Weights of a small sound classifier: num experts 16, layers 12.
Rows from block 7 of a small sound classifier, named by matrix and row number. Rows with one number within an expert belong to one neuron, the router's apart. Each number is 50 + 10 x the weight over its row's rms, rounded and kept within 0 to 99. All counts start at 0.
Before each expert's rows are labels from the 100 clips, of 14848, where the router gives the expert most weight on average: "loudest band" is the band of the loudest frequency at the time of the peak; "top examples" is what is common among them. Only what is clearly more common there than usual is listed. The data: short read English sentences (LibriTTS-R).
# router: router (model.blocks.7.mlp.router.weight, 16x320), inputs 0-106
# up: expert up (model.blocks.7.mlp.up, 16x320x320), inputs 0-106
# down: expert down (model.blocks.7.mlp.down, 16x320x320, transposed), outputs 0-106

# expert 9
loudest band: 2000 to 4000 Hz; 4000 to 8000 Hz
top examples: voice: male
router.9:36 62 44 61 36 38 37 30 58 58 54 58 48 50 58 52 51 50 44 45 57 39 55 47 48 36 32 48 53 60 44 52 52 69 59 51 65 67 54 58 47 42 44 43 38 54 47 44 61 41 55 52 55 56 46 56 51 56 50 62 47 51 49 49 48 41 54 61 69 61 52 55 49 51 66 39 62 62 60 46 59 53 48 50 41 52 34 77 58 52 45 72 73 49 51 33 42 49 47 58 53 45 27 41 54 57 51
up.9:65 41 50 33 63 47 54 58 34 47 49 44 28 40 36 46 56 58 56 53 32 39 54 63 56 40 57 54 53 52 59 50 57 33 53 30 59 55 50 40 54 52 18 65 64 17 42 45 49 50 45 52 42 36 57 49 49 46 53 36 51 46 43 43 45 56 46 55 43 45 59 36 53 48 52 49 61 47 54 34 38 50 40 43 58 54 60 42 52 51 51 52 43 55 41 70 58 46 59 25 60 52 60 49 52 47 52
down.9:23 55 51 82 50 46 41 62 55 59 38 45 27 58 57 54 76 24 66 40 66 77 72 52 40 51 54 58 67 51 39 50 50 48 59 42 76 52 40 52 63 45 31 48 52 36 52 51 42 38 67 44 55 27 46 46 62 48 44 51 49 46 50 43 44 39 47 46 45 55 61 53 54 34 47 62 50 44 57 42 68 48 52 51 39 60 53 60 44 64 58 61 62 53 61 52 46 53 51 48 62 55 45 48 54 53 58
up.10:49 49 36 46 65 58 66 55 42 43 54 45 44 56 49 52 54 44 46 56 35 36 50 60 69 38 51 60 39 63 39 43 47 38 46 26 49 44 46 52 49 46 40 55 52 38 38 45 42 54 33 49 55 52 55 49 56 57 50 38 48 50 50 52 60 32 52 41 60 63 35 52 55 55 63 68 47 59 48 35 33 64 55 28 43 50 56 42 49 46 52 45 56 58 37 53 60 55 45 31 57 48 47 60 56 60 48
down.10:32 52 58 56 45 36 30 35 54 51 35 45 42 49 41 46 84 42 70 50 68 65 71 50 40 61 58 48 47 62 53 41 52 51 50 39 78 42 58 50 53 39 42 54 54 48 52 52 47 39 47 55 53 46 46 42 61 42 30 59 53 38 45 45 35 45 48 52 63 57 59 32 46 41 30 60 48 35 37 46 57 46 49 43 45 54 48 48 47 61 54 61 59 49 47 64 56 54 45 28 60 48 59 53 58 55 62
up.11:62 47 64 38 61 57 51 58 59 50 73 52 38 42 51 61 44 61 48 62 44 40 47 57 65 43 56 61 45 66 48 49 65 39 56 34 35 55 45 58 58 48 37 63 50 48 44 41 65 57 35 59 53 46 59 29 51 53 39 41 31 65 53 46 52 63 56 50 54 65 45 61 49 55 46 54 53 64 65 42 36 57 29 38 40 47 62 37 54 37 51 45 26 68 61 53 62 66 59 37 55 48 58 63 64 55 41
down.11:36 62 54 72 40 38 45 49 65 53 38 47 46 60 43 43 69 32 53 42 73 79 65 50 39 58 51 41 64 47 57 54 55 38 50 49 72 59 54 48 47 47 52 58 61 56 63 42 29 36 57 53 48 28 53 43 70 33 44 51 56 27 39 44 37 56 47 49 50 54 62 54 51 52 39 48 49 44 57 31 60 54 52 43 41 60 50 59 43 57 51 63 54 38 57 53 46 40 48 40 65 45 53 39 58 47 56
up.12:59 40 71 39 46 40 46 59 31 57 61 39 42 49 41 43 54 51 62 61 43 46 41 73 65 43 50 61 30 44 65 62 60 40 49 40 51 54 53 55 47 55 51 70 54 29 46 50 48 54 45 47 52 33 46 50 55 50 41 46 45 53 53 41 43 54 42 46 51 58 42 54 58 52 43 59 42 51 51 38 60 60 50 30 47 62 59 36 51 42 58 55 53 65 46 55 61 61 62 36 52 49 65 58 51 57 39
down.12:37 43 50 68 70 33 47 50 57 49 56 48 42 47 42 44 82 43 52 44 63 67 59 53 47 51 51 53 42 47 46 52 61 29 54 49 59 40 41 66 42 41 41 50 64 35 50 59 55 44 48 53 58 50 37 41 74 38 45 57 37 39 38 45 50 53 54 46 55 49 40 48 56 50 56 41 57 47 51 33 59 44 48 41 48 42 38 52 67 44 77 54 55 45 50 70 52 50 60 36 47 57 46 53 57 62 36
up.13:67 45 37 48 57 52 51 43 52 45 54 39 39 46 38 49 60 49 41 66 37 30 64 61 66 48 64 55 44 53 56 55 40 46 44 45 61 38 60 59 56 48 53 56 65 31 40 44 52 52 49 64 43 41 57 54 44 37 50 59 26 58 62 49 49 42 42 66 42 60 56 32 42 46 51 65 37 57 54 51 30 55 44 44 45 61 60 40 54 51 68 60 32 59 46 56 56 42 65 44 58 37 31 71 56 67 44
down.13:41 62 51 60 61 51 53 61 49 47 35 28 37 55 48 61 73 41 78 39 44 55 59 62 58 57 51 47 48 37 42 64 39 50 58 42 55 52 46 46 45 42 40 57 69 34 55 45 47 48 44 43 55 28 62 44 44 39 37 58 66 32 27 43 54 56 45 42 52 48 57 58 31 47 48 55 46 56 59 19 54 56 51 52 54 61 54 35 32 54 59 72 58 61 43 59 54 55 55 42 46 50 50 51 43 48 58
up.14:66 50 50 47 65 52 52 60 43 55 64 41 39 44 42 51 58 51 50 57 41 39 55 53 67 50 52 45 34 53 58 56 55 40 57 34 54 56 50 40 49 46 39 77 54 12 48 54 55 57 30 47 48 42 48 32 55 47 52 39 50 47 42 60 54 68 54 39 55 48 48 46 59 53 47 53 56 65 58 32 35 62 51 51 42 58 52 37 42 46 59 57 50 60 56 54 59 31 50 40 63 43 59 54 59 56 38
down.14:49 55 56 84 66 43 46 47 58 57 50 50 41 39 43 36 85 25 57 55 46 61 70 48 43 50 56 59 48 73 52 54 40 46 48 43 75 51 47 59 49 54 56 61 49 41 52 64 51 39 62 59 52 29 53 56 54 36 29 47 37 36 45 47 39 49 50 49 55 60 53 38 51 54 45 46 48 50 52 37 56 56 57 44 41 58 54 51 43 58 49 49 54 35 48 65 53 48 44 39 61 53 46 44 65 52 61
up.15:78 44 61 59 41 50 55 65 44 43 56 35 54 38 49 54 62 59 47 60 49 49 45 67 57 36 47 56 44 55 58 59 61 49 56 43 57 46 61 52 55 45 39 64 52 27 41 39 51 50 43 40 50 49 46 51 60 35 47 27 47 54 53 47 38 59 39 51 48 53 53 54 57 43 60 45 51 57 64 34 41 55 45 37 57 63 48 38 47 43 57 45 42 60 35 56 47 49 49 20 59 43 62 59 58 56 45
down.15:43 50 45 78 59 57 40 55 47 42 52 49 54 68 48 46 75 38 59 41 58 74 63 48 60 64 62 49 64 47 58 54 53 39 43 47 82 47 39 34 41 48 48 52 61 59 54 61 46 48 58 60 39 43 50 52 52 54 30 44 31 41 45 46 42 44 54 39 52 61 52 54 47 48 44 54 58 55 49 37 60 40 53 56 49 55 52 59 67 54 52 62 51 32 63 65 47 53 46 41 61 45 46 51 47 43 59

# expert 12
loudest band: 250 to 500 Hz
top examples: voice: male
router.12:49 39 43 65 67 63 42 48 48 33 60 73 61 47 57 53 43 57 47 71 51 67 41 43 49 52 55 59 46 46 53 52 37 45 66 48 39 44 53 55 48 35 35 38 58 67 43 39 62 46 61 66 37 51 59 38 66 49 47 52 33 56 54 44 51 53 45 60 57 54 52 41 58 30 38 61 43 65 41 56 63 61 60 47 39 51 47 44 47 54 56 53 51 61 62 35 62 57 51 66 53 43 48 59 58 62 33
up.9:58 60 60 42 46 37 59 51 61 63 39 42 49 58 29 48 45 38 57 48 55 58 54 53 48 40 60 44 51 57 53 40 54 46 44 47 43 59 60 23 35 58 46 53 49 28 61 47 52 45 35 42 54 37 52 65 54 36 48 64 33 31 43 52 56 61 48 42 40 64 35 54 51 58 37 33 47 42 60 55 56 47 47 50 60 57 53 58 41 45 41 56 24 40 37 66 47 48 34 33 41 66 53 37 46 26 60
down.9:56 43 62 44 35 38 58 36 55 55 62 69 63 31 32 40 40 51 60 51 75 33 48 36 61 37 55 49 51 49 54 75 43 58 42 40 45 63 53 48 51 47 44 60 49 44 46 68 53 47 59 55 50 67 41 60 39 50 67 48 58 56 55 55 63 42 46 41 43 62 45 62 45 60 46 44 33 44 36 71 37 53 57 50 54 63 52 58 51 55 43 49 60 47 49 33 46 42 58 45 44 47 44 38 47 55 29
up.10:58 57 50 45 52 56 46 42 65 64 49 54 37 46 59 51 29 42 47 45 42 42 57 45 35 45 33 66 46 48 64 55 48 59 48 47 34 51 38 51 47 33 56 53 58 51 55 57 50 58 35 30 61 47 49 55 63 43 56 43 50 45 40 53 58 50 34 55 38 56 61 37 28 26 45 44 64 35 66 69 48 40 48 63 47 47 44 48 42 51 55 44 59 56 51 42 47 49 57 39 41 66 61 49 34 53 44
down.10:41 46 31 51 44 46 40 40 42 51 49 58 62 57 60 57 47 67 46 56 30 29 52 38 52 47 48 45 39 44 31 47 34 47 47 50 56 49 56 43 49 60 46 40 25 47 50 47 47 50 48 23 51 60 51 37 43 73 64 51 56 43 55 41 64 53 59 44 57 48 40 52 52 48 49 47 63 51 43 27 57 33 58 53 55 49 20 46 73 46 52 52 58 43 70 49 54 43 43 45 50 62 38 42 44 44 70
up.11:53 58 74 47 47 53 60 40 64 58 35 37 50 58 38 46 36 51 50 46 52 54 54 61 52 54 45 37 61 51 62 41 61 46 35 52 51 63 61 33 33 65 52 62 54 36 68 45 40 46 52 48 55 36 37 62 47 42 56 41 44 39 48 46 55 58 62 39 53 64 36 56 53 70 60 43 59 43 53 65 63 47 43 57 52 52 59 70 43 38 46 51 46 38 47 44 42 44 42 37 49 51 49 42 51 39 60
down.11:46 44 59 31 32 59 48 31 47 43 52 50 68 46 44 50 46 45 65 33 54 47 51 58 42 46 50 47 46 46 53 36 49 55 46 41 45 56 59 55 33 51 43 49 39 41 44 53 50 52 46 55 36 63 39 53 58 54 64 61 66 41 60 77 51 37 49 42 35 40 52 48 56 53 44 44 49 54 58 61 42 41 58 68 52 64 51 42 49 47 56 58 49 52 72 44 24 52 47 35 33 52 48 46 62 51 51
up.12:52 70 59 48 40 43 64 52 55 56 41 38 59 53 32 37 55 47 60 31 51 54 47 62 48 36 38 32 60 53 59 41 60 48 30 54 49 52 63 48 37 59 70 53 57 38 54 53 52 47 52 54 54 46 29 61 51 44 67 52 43 33 46 54 51 56 56 38 45 65 40 62 45 58 50 33 63 47 50 66 49 46 46 60 67 57 64 60 44 38 43 44 42 51 51 56 28 42 35 41 53 50 49 43 46 37 50
down.12:39 58 57 43 54 33 64 54 60 55 56 48 44 45 59 42 44 46 56 49 71 60 50 52 58 59 42 51 55 60 55 52 53 76 35 69 65 54 65 39 45 50 41 35 49 63 60 50 42 42 64 73 47 60 46 44 66 39 49 65 36 54 59 55 53 56 33 62 49 61 61 52 56 50 38 39 47 53 59 49 48 39 38 57 57 49 66 50 47 40 43 73 38 31 47 54 44 35 47 50 32 57 54 37 42 72 31
up.13:67 51 64 40 42 55 59 40 47 47 46 49 42 59 51 43 50 38 61 49 51 52 72 46 58 46 47 41 59 41 53 51 47 59 32 38 43 44 30 43 48 43 55 58 57 53 52 52 58 59 37 53 62 47 42 58 48 41 44 35 51 49 46 60 51 55 60 47 44 53 40 50 31 44 49 53 47 37 53 71 38 46 40 66 49 53 64 46 28 57 44 45 45 58 56 58 43 49 58 40 30 71 54 41 48 42 55
down.13:43 59 41 53 55 51 40 50 55 45 43 49 43 53 42 49 68 48 50 53 14 48 56 59 50 51 52 45 51 45 38 46 51 29 54 44 68 47 60 48 50 51 54 45 54 52 54 41 37 48 54 67 53 39 53 43 58 61 50 60 50 31 43 50 49 49 41 46 47 50 52 48 36 55 73 54 52 51 57 27 63 54 39 44 51 51 46 51 91 38 54 53 42 48 61 56 53 46 51 42 49 54 43 49 51 55 77
up.14:51 65 71 44 46 50 63 49 53 59 47 45 42 59 40 44 45 43 46 23 39 53 53 55 51 45 44 38 66 44 60 46 48 47 29 52 50 60 61 26 40 55 68 62 51 39 74 62 49 50 42 46 59 56 36 65 54 37 60 46 63 44 45 50 57 61 45 37 49 68 40 61 55 52 50 19 55 31 64 63 48 50 41 55 66 52 67 57 43 36 35 51 44 50 54 54 35 39 33 44 50 48 43 41 43 47 54
down.14:54 53 45 57 52 50 69 58 74 59 34 59 54 37 53 57 31 43 54 23 61 50 44 45 60 52 40 44 50 57 52 48 68 64 49 54 41 45 53 57 53 45 60 48 50 55 60 63 32 58 60 71 52 78 38 59 34 37 52 65 42 65 61 37 45 50 27 52 45 67 48 48 67 47 49 51 40 34 54 57 39 63 47 55 60 35 55 59 45 51 37 30 48 34 60 40 30 50 64 48 65 52 57 49 47 40 54
up.15:71 59 55 39 38 39 72 42 61 59 43 42 57 61 43 44 48 50 52 37 59 43 52 60 48 48 45 33 56 48 62 36 56 54 35 51 48 53 47 48 31 64 63 60 59 36 59 56 63 45 39 50 51 36 32 56 58 47 54 44 38 38 52 44 51 69 60 35 42 63 51 55 46 61 49 42 49 48 52 56 51 46 47 43 72 55 54 51 43 36 53 56 44 46 62 68 31 43 35 32 53 54 60 34 45 34 52
down.15:66 53 60 45 51 61 59 53 61 43 58 44 43 49 34 45 52 42 56 22 67 20 38 59 59 40 42 55 47 83 58 60 47 65 38 49 45 50 47 58 46 53 54 52 47 54 44 56 65 45 42 50 39 55 40 54 65 39 49 47 46 68 60 63 54 43 50 34 50 45 57 61 54 59 37 54 49 46 56 59 44 63 56 59 47 47 63 57 43 49 39 61 60 57 53 57 45 41 58 64 68 39 60 46 56 40 27

# expert 14
loudest band: 500 to 1000 Hz
top examples: voice: female
router.14:49 59 48 44 38 42 49 47 54 54 34 47 41 45 53 46 42 68 40 55 60 35 51 70 36 71 39 54 60 61 58 46 56 77 57 32 41 33 40 33 28 55 48 57 59 65 51 58 58 44 57 51 47 49 57 39 57 38 50 42 66 47 53 45 50 41 46 47 38 22 46 54 39 66 37 39 53 37 49 53 52 61 59 36 53 34 39 53 66 36 71 66 59 47 38 66 58 48 49 39 57 51 49 44 47 36 40
up.9:46 54 53 53 45 47 50 56 48 34 48 39 54 45 39 60 52 54 53 48 51 60 44 56 42 57 55 47 65 62 41 49 48 48 56 56 56 59 52 65 56 47 51 50 58 51 38 59 39 49 50 53 41 58 52 52 43 55 39 63 48 55 68 55 42 39 63 42 54 53 60 47 44 39 57 48 48 40 43 50 53 55 40 40 52 55 51 38 67 36 46 57 36 40 37 53 50 52 39 58 19 59 49 42 60 46 48
down.9:47 57 41 30 55 45 65 52 57 34 52 46 48 53 53 55 31 57 47 67 54 28 59 54 51 47 50 56 43 55 39 56 47 52 41 56 42 48 49 58 47 35 48 69 56 35 39 62 62 66 53 74 44 36 32 55 77 40 42 50 37 63 65 42 54 57 44 44 40 41 40 47 63 33 58 53 54 39 49 59 58 60 46 43 61 52 48 50 48 62 55 44 56 49 59 77 43 48 47 21 53 41 57 74 56 54 51
up.10:46 46 46 41 55 40 52 63 39 54 64 53 45 44 44 40 56 57 53 41 51 46 35 57 56 56 48 47 64 54 39 46 57 55 65 63 61 45 49 56 51 49 51 58 53 36 39 44 58 65 30 38 53 49 40 41 59 37 53 56 57 37 37 69 45 49 58 50 42 32 52 81 49 45 51 48 59 59 54 61 44 37 64 38 62 39 49 42 56 48 61 38 44 45 42 54 49 30 48 35 35 50 55 61 66 55 66
down.10:45 52 30 45 56 53 44 54 34 37 56 51 48 59 51 59 53 53 55 73 39 32 55 56 59 38 55 50 47 40 43 55 46 35 46 46 43 42 45 65 67 43 50 40 44 33 43 40 53 49 44 40 39 40 54 38 37 30 43 46 49 52 53 43 61 45 50 67 60 56 47 43 50 47 64 54 47 44 31 35 40 75 65 47 57 50 42 54 60 49 57 43 62 45 58 70 54 53 53 36 63 47 46 55 36 46 55
up.11:61 63 59 37 56 53 56 57 54 60 44 25 47 50 56 50 52 41 50 57 36 37 54 59 70 47 50 57 61 51 52 43 47 56 58 31 48 58 55 47 60 50 29 61 55 37 60 60 55 57 39 54 52 48 61 62 53 49 41 55 46 36 51 56 42 55 49 53 53 54 39 47 36 61 43 44 58 44 54 50 48 37 48 57 42 48 60 51 55 43 44 38 41 46 58 69 55 37 58 38 48 40 53 44 48 32 42
down.11:61 42 46 56 49 47 58 62 45 56 44 28 42 44 51 53 59 51 35 58 46 44 56 38 50 39 61 47 40 68 58 51 32 57 47 53 49 53 50 41 50 46 47 50 51 34 52 54 46 55 46 41 47 38 51 41 43 47 51 53 51 49 47 39 65 27 46 64 49 45 51 57 48 48 44 46 52 46 55 17 46 43 62 51 51 40 46 42 52 30 53 56 63 52 45 55 60 51 58 31 54 36 40 60 64 53 60
up.12:72 48 43 60 64 54 30 48 31 65 45 50 68 52 62 59 48 39 56 50 60 48 48 56 48 46 55 52 47 47 58 53 44 44 75 51 50 41 38 57 68 32 55 45 27 46 39 45 51 63 58 48 56 46 38 60 45 53 40 50 46 71 59 51 52 46 52 61 45 57 60 51 50 48 42 53 51 63 48 46 63 55 56 58 54 51 38 51 51 48 45 57 45 56 29 61 63 47 37 39 40 43 50 55 41 57 44
down.12:42 45 33 46 71 29 48 62 55 54 53 56 50 34 58 46 44 64 40 60 32 42 39 53 39 57 40 51 44 61 54 50 40 48 47 57 48 44 44 58 42 54 53 67 52 24 48 46 54 67 48 65 47 46 55 35 55 31 42 53 57 36 65 54 49 48 23 57 56 61 46 50 50 31 45 55 64 43 64 42 43 58 35 62 53 61 43 41 55 38 53 47 59 57 37 53 48 45 43 38 55 51 46 53 45 77 45
up.13:45 44 60 72 49 50 57 52 54 61 55 45 59 56 36 66 61 49 30 46 61 51 37 48 58 42 70 36 46 70 41 54 41 46 44 57 75 44 34 58 45 50 38 58 49 58 45 54 58 48 55 54 37 46 50 57 34 54 54 53 48 54 52 65 40 44 56 51 39 38 58 51 47 48 54 51 44 40 55 44 49 57 45 43 59 71 61 54 54 52 50 50 51 42 44 59 39 50 42 51 23 56 59 41 53 51 63
down.13:73 48 50 48 45 49 34 60 65 53 50 27 48 63 42 41 33 55 57 40 44 42 53 56 57 34 55 45 52 62 61 51 58 59 57 56 63 46 45 55 55 38 36 52 49 40 45 49 77 58 75 66 54 50 55 51 72 54 47 43 60 66 47 40 51 57 52 43 67 50 57 37 50 50 67 62 50 39 58 56 64 61 47 46 44 40 60 47 51 64 57 41 51 68 59 57 41 49 53 46 65 27 48 62 47 54 57
up.14:51 47 60 34 55 46 54 56 50 69 49 48 48 53 30 68 59 53 56 41 48 58 43 46 58 50 39 60 45 59 63 50 52 59 43 37 47 50 30 36 41 44 51 62 61 48 33 53 68 55 31 64 49 54 44 51 44 62 56 45 37 39 50 70 49 47 64 60 41 45 43 44 38 49 64 38 46 40 59 61 44 39 27 52 46 43 69 49 62 34 56 34 50 49 55 63 59 39 45 51 38 51 60 45 45 34 61
down.14:37 43 52 74 35 61 43 54 44 45 38 58 54 50 53 59 57 46 52 32 47 57 52 59 34 28 46 41 54 49 41 46 55 49 44 55 52 39 53 64 44 53 56 53 47 35 40 53 43 57 55 33 57 45 51 49 34 51 43 55 53 49 58 55 36 58 45 55 40 62 58 48 43 42 41 50 69 47 48 38 55 43 51 56 45 74 59 46 61 62 31 67 46 49 31 74 64 52 49 46 60 54 26 49 43 47 58
up.15:44 45 54 61 72 47 32 63 43 46 54 37 52 44 47 53 34 50 54 40 41 42 38 33 44 58 68 57 40 68 39 66 53 45 62 45 47 62 57 60 62 44 50 55 53 31 32 50 34 45 39 51 40 43 43 37 48 60 38 32 53 60 33 48 51 41 48 61 50 48 54 49 65 53 52 37 42 49 63 37 42 45 55 42 64 40 61 57 44 43 55 35 36 71 58 61 55 56 45 40 50 54 65 44 48 61 44
down.15:58 40 52 31 48 67 44 43 58 25 58 44 44 43 56 60 45 59 32 46 45 55 31 55 49 58 46 42 66 47 42 38 48 46 56 57 36 39 56 53 47 67 38 56 49 36 40 51 50 56 50 51 49 43 63 35 50 60 51 50 52 54 64 66 60 53 57 65 43 28 61 50 43 36 53 61 45 52 43 27 50 49 49 50 41 56 40 51 48 56 46 43 41 48 52 54 61 49 42 47 46 47 47 48 47 45 36

# expert 1
loudest band: 4000 to 8000 Hz
top examples: voice: female
router.1:36 59 50 48 43 41 41 40 71 45 55 60 52 48 57 33 52 43 44 31 54 54 53 43 42 64 55 46 40 52 48 50 60 59 49 62 68 54 58 55 31 59 61 49 66 75 51 61 27 49 53 46 48 36 54 56 51 55 65 58 62 37 59 31 43 58 51 55 47 48 40 53 35 54 40 65 60 48 40 64 60 46 50 43 50 42 72 51 36 42 37 45 32 30 33 61 43 52 56 66 47 46 42 51 42 45 60
up.9:48 59 67 48 51 34 51 61 49 57 37 60 43 36 44 45 46 68 51 59 40 42 33 53 54 39 48 33 35 57 51 56 51 56 34 37 59 46 41 43 66 48 58 38 43 35 58 44 45 68 46 77 71 60 50 45 38 34 37 61 50 45 61 66 51 45 54 52 55 56 58 51 41 57 43 48 44 69 44 45 73 60 62 59 48 47 27 67 54 37 43 53 43 56 48 42 55 59 45 39 53 44 56 41 35 52 49
down.9:38 37 42 75 36 31 47 43 53 77 39 55 64 48 52 55 39 47 50 47 49 41 50 41 46 29 47 42 52 31 64 52 48 56 50 59 59 49 50 41 72 45 54 47 42 42 50 80 68 50 47 50 41 65 58 52 38 36 49 60 43 19 58 48 62 54 46 36 60 60 58 46 33 61 64 37 49 57 63 58 49 47 41 42 41 45 23 51 50 37 53 49 49 51 60 37 35 70 53 47 43 33 69 40 44 43 48
up.10:53 39 65 50 28 30 65 44 37 59 27 44 57 59 46 45 39 29 50 65 38 53 52 62 49 55 49 47 57 45 48 56 49 46 63 41 43 65 55 44 51 45 48 44 55 55 46 60 52 44 26 48 54 46 54 56 46 55 52 51 45 53 47 40 37 36 49 50 54 46 64 50 56 42 38 34 54 53 56 55 64 42 38 54 51 70 48 40 53 38 46 40 56 37 48 61 61 58 42 46 58 55 49 45 65 38 52
down.10:41 61 32 42 45 49 51 52 51 40 64 48 53 37 54 50 70 55 51 54 38 53 45 34 65 40 56 30 60 28 46 46 41 57 56 51 42 49 52 69 60 53 63 52 43 75 58 53 39 26 57 50 45 75 49 59 55 56 44 61 58 57 37 35 52 60 46 68 50 59 42 49 60 47 38 51 52 50 66 62 44 41 57 50 45 38 31 34 49 50 53 37 55 66 53 53 69 66 57 61 39 62 40 50 38 40 55
up.11:55 43 55 51 37 61 57 47 47 59 52 39 57 44 48 39 48 59 62 48 47 48 44 40 41 56 49 58 56 36 40 44 74 65 51 37 70 49 50 40 43 51 61 49 30 60 40 46 51 45 42 45 66 41 66 38 41 45 49 50 53 43 38 47 57 51 50 59 53 42 38 54 54 42 71 35 59 39 47 48 32 53 44 53 61 33 58 45 38 56 33 51 53 77 37 39 39 65 42 49 60 67 48 60 37 28 39
down.11:43 48 55 44 39 45 55 47 67 46 59 55 44 49 69 61 54 52 57 37 28 43 51 41 57 40 48 50 42 57 53 31 59 44 44 52 54 53 50 47 44 36 58 29 59 32 61 62 52 32 37 53 46 53 55 37 53 48 61 50 61 45 26 60 51 44 67 37 57 54 45 55 51 43 44 62 55 61 35 39 37 39 64 43 56 48 33 34 49 32 44 48 54 49 25 43 55 61 34 62 40 43 69 44 65 62 52
up.12:33 53 44 50 26 62 28 44 58 53 50 46 41 49 44 43 53 50 43 45 46 43 42 61 54 32 49 60 58 46 44 41 61 32 59 40 37 59 36 55 75 53 59 51 59 49 50 70 44 45 37 51 50 62 31 43 35 39 34 63 61 47 58 54 34 70 52 41 52 58 56 66 53 55 45 58 70 51 61 48 51 50 47 55 36 61 50 46 50 49 54 38 55 31 29 58 59 55 45 51 42 41 50 59 53 41 57
down.12:52 58 65 54 48 63 51 47 49 56 57 51 66 44 56 37 60 40 58 46 29 42 62 35 51 42 49 41 53 54 63 72 35 59 53 36 42 72 41 58 43 50 50 48 52 60 50 57 59 64 48 32 62 36 51 55 41 48 53 37 63 50 54 50 37 64 42 57 53 72 39 68 37 47 30 49 55 45 45 46 57 43 49 52 57 56 43 43 52 34 56 64 50 68 52 52 33 46 52 73 56 54 41 43 59 49 64
up.13:59 51 56 54 56 55 56 45 38 41 55 44 46 43 51 47 49 32 49 66 53 49 46 51 58 46 47 52 47 52 74 44 62 44 36 53 50 48 50 18 46 61 33 46 62 44 33 66 42 41 60 34 33 39 52 49 46 48 38 31 48 35 44 55 52 58 62 68 59 56 45 68 45 57 39 45 68 53 34 46 54 54 45 50 53 56 53 50 48 68 53 53 46 54 52 62 42 47 37 43 50 48 53 44 50 47 37
down.13:56 74 34 45 45 51 55 47 54 65 39 54 53 57 38 44 50 40 53 56 39 62 56 56 39 45 57 38 60 40 59 38 45 62 40 41 56 60 46 45 53 42 54 55 64 51 45 55 48 55 68 32 40 51 46 58 40 42 30 48 45 39 46 59 43 52 38 47 46 52 75 41 65 58 56 51 47 51 50 57 45 41 48 51 48 47 56 52 38 35 51 60 48 66 31 66 45 60 56 45 70 50 49 53 49 67 59
up.14:53 32 43 50 50 41 43 55 35 59 46 42 58 49 30 63 37 56 52 50 60 64 53 75 60 54 50 51 60 57 48 53 53 37 50 58 56 49 41 47 50 44 46 40 37 34 48 44 52 54 33 48 46 42 38 57 37 40 51 40 60 47 49 62 37 42 58 61 70 72 46 50 30 52 54 45 43 53 55 42 50 29 39 49 40 58 47 55 59 48 59 47 43 57 58 70 37 57 53 41 56 27 54 43 56 53 46
down.14:32 63 63 54 55 48 47 47 57 36 69 48 64 48 32 48 41 48 51 46 61 40 58 65 60 47 62 64 58 55 79 52 57 48 56 48 48 60 54 53 51 45 53 56 52 41 34 47 40 58 50 68 54 50 53 54 66 56 44 45 44 49 42 42 53 39 46 54 46 66 46 48 38 34 55 48 61 43 45 46 46 44 55 31 49 63 47 48 51 51 46 70 46 40 47 35 46 31 65 62 40 46 61 42 49 40 59
up.15:55 41 45 55 59 55 49 41 41 56 24 56 46 37 45 46 59 41 59 57 60 37 64 62 54 67 45 50 46 54 39 45 53 45 46 48 55 55 49 52 52 52 57 47 36 37 59 34 56 40 37 41 55 47 29 57 38 62 59 58 55 65 57 58 51 57 43 49 65 52 28 36 61 68 70 58 48 63 23 46 67 64 63 55 66 43 54 53 43 36 48 56 50 39 46 54 45 34 51 58 55 60 41 52 65 62 52
down.15:49 43 50 51 36 47 55 49 49 34 35 68 45 53 43 43 39 29 38 47 46 46 61 58 68 47 49 53 53 45 43 34 50 54 47 55 40 55 41 48 42 43 63 44 57 40 55 55 18 47 48 57 55 44 42 54 51 48 58 55 57 35 54 73 46 58 67 51 52 32 50 40 43 44 50 63 47 47 40 49 61 43 50 25 28 48 51 50 34 56 74 45 48 49 71 43 58 46 49 57 34 48 37 51 46 60 71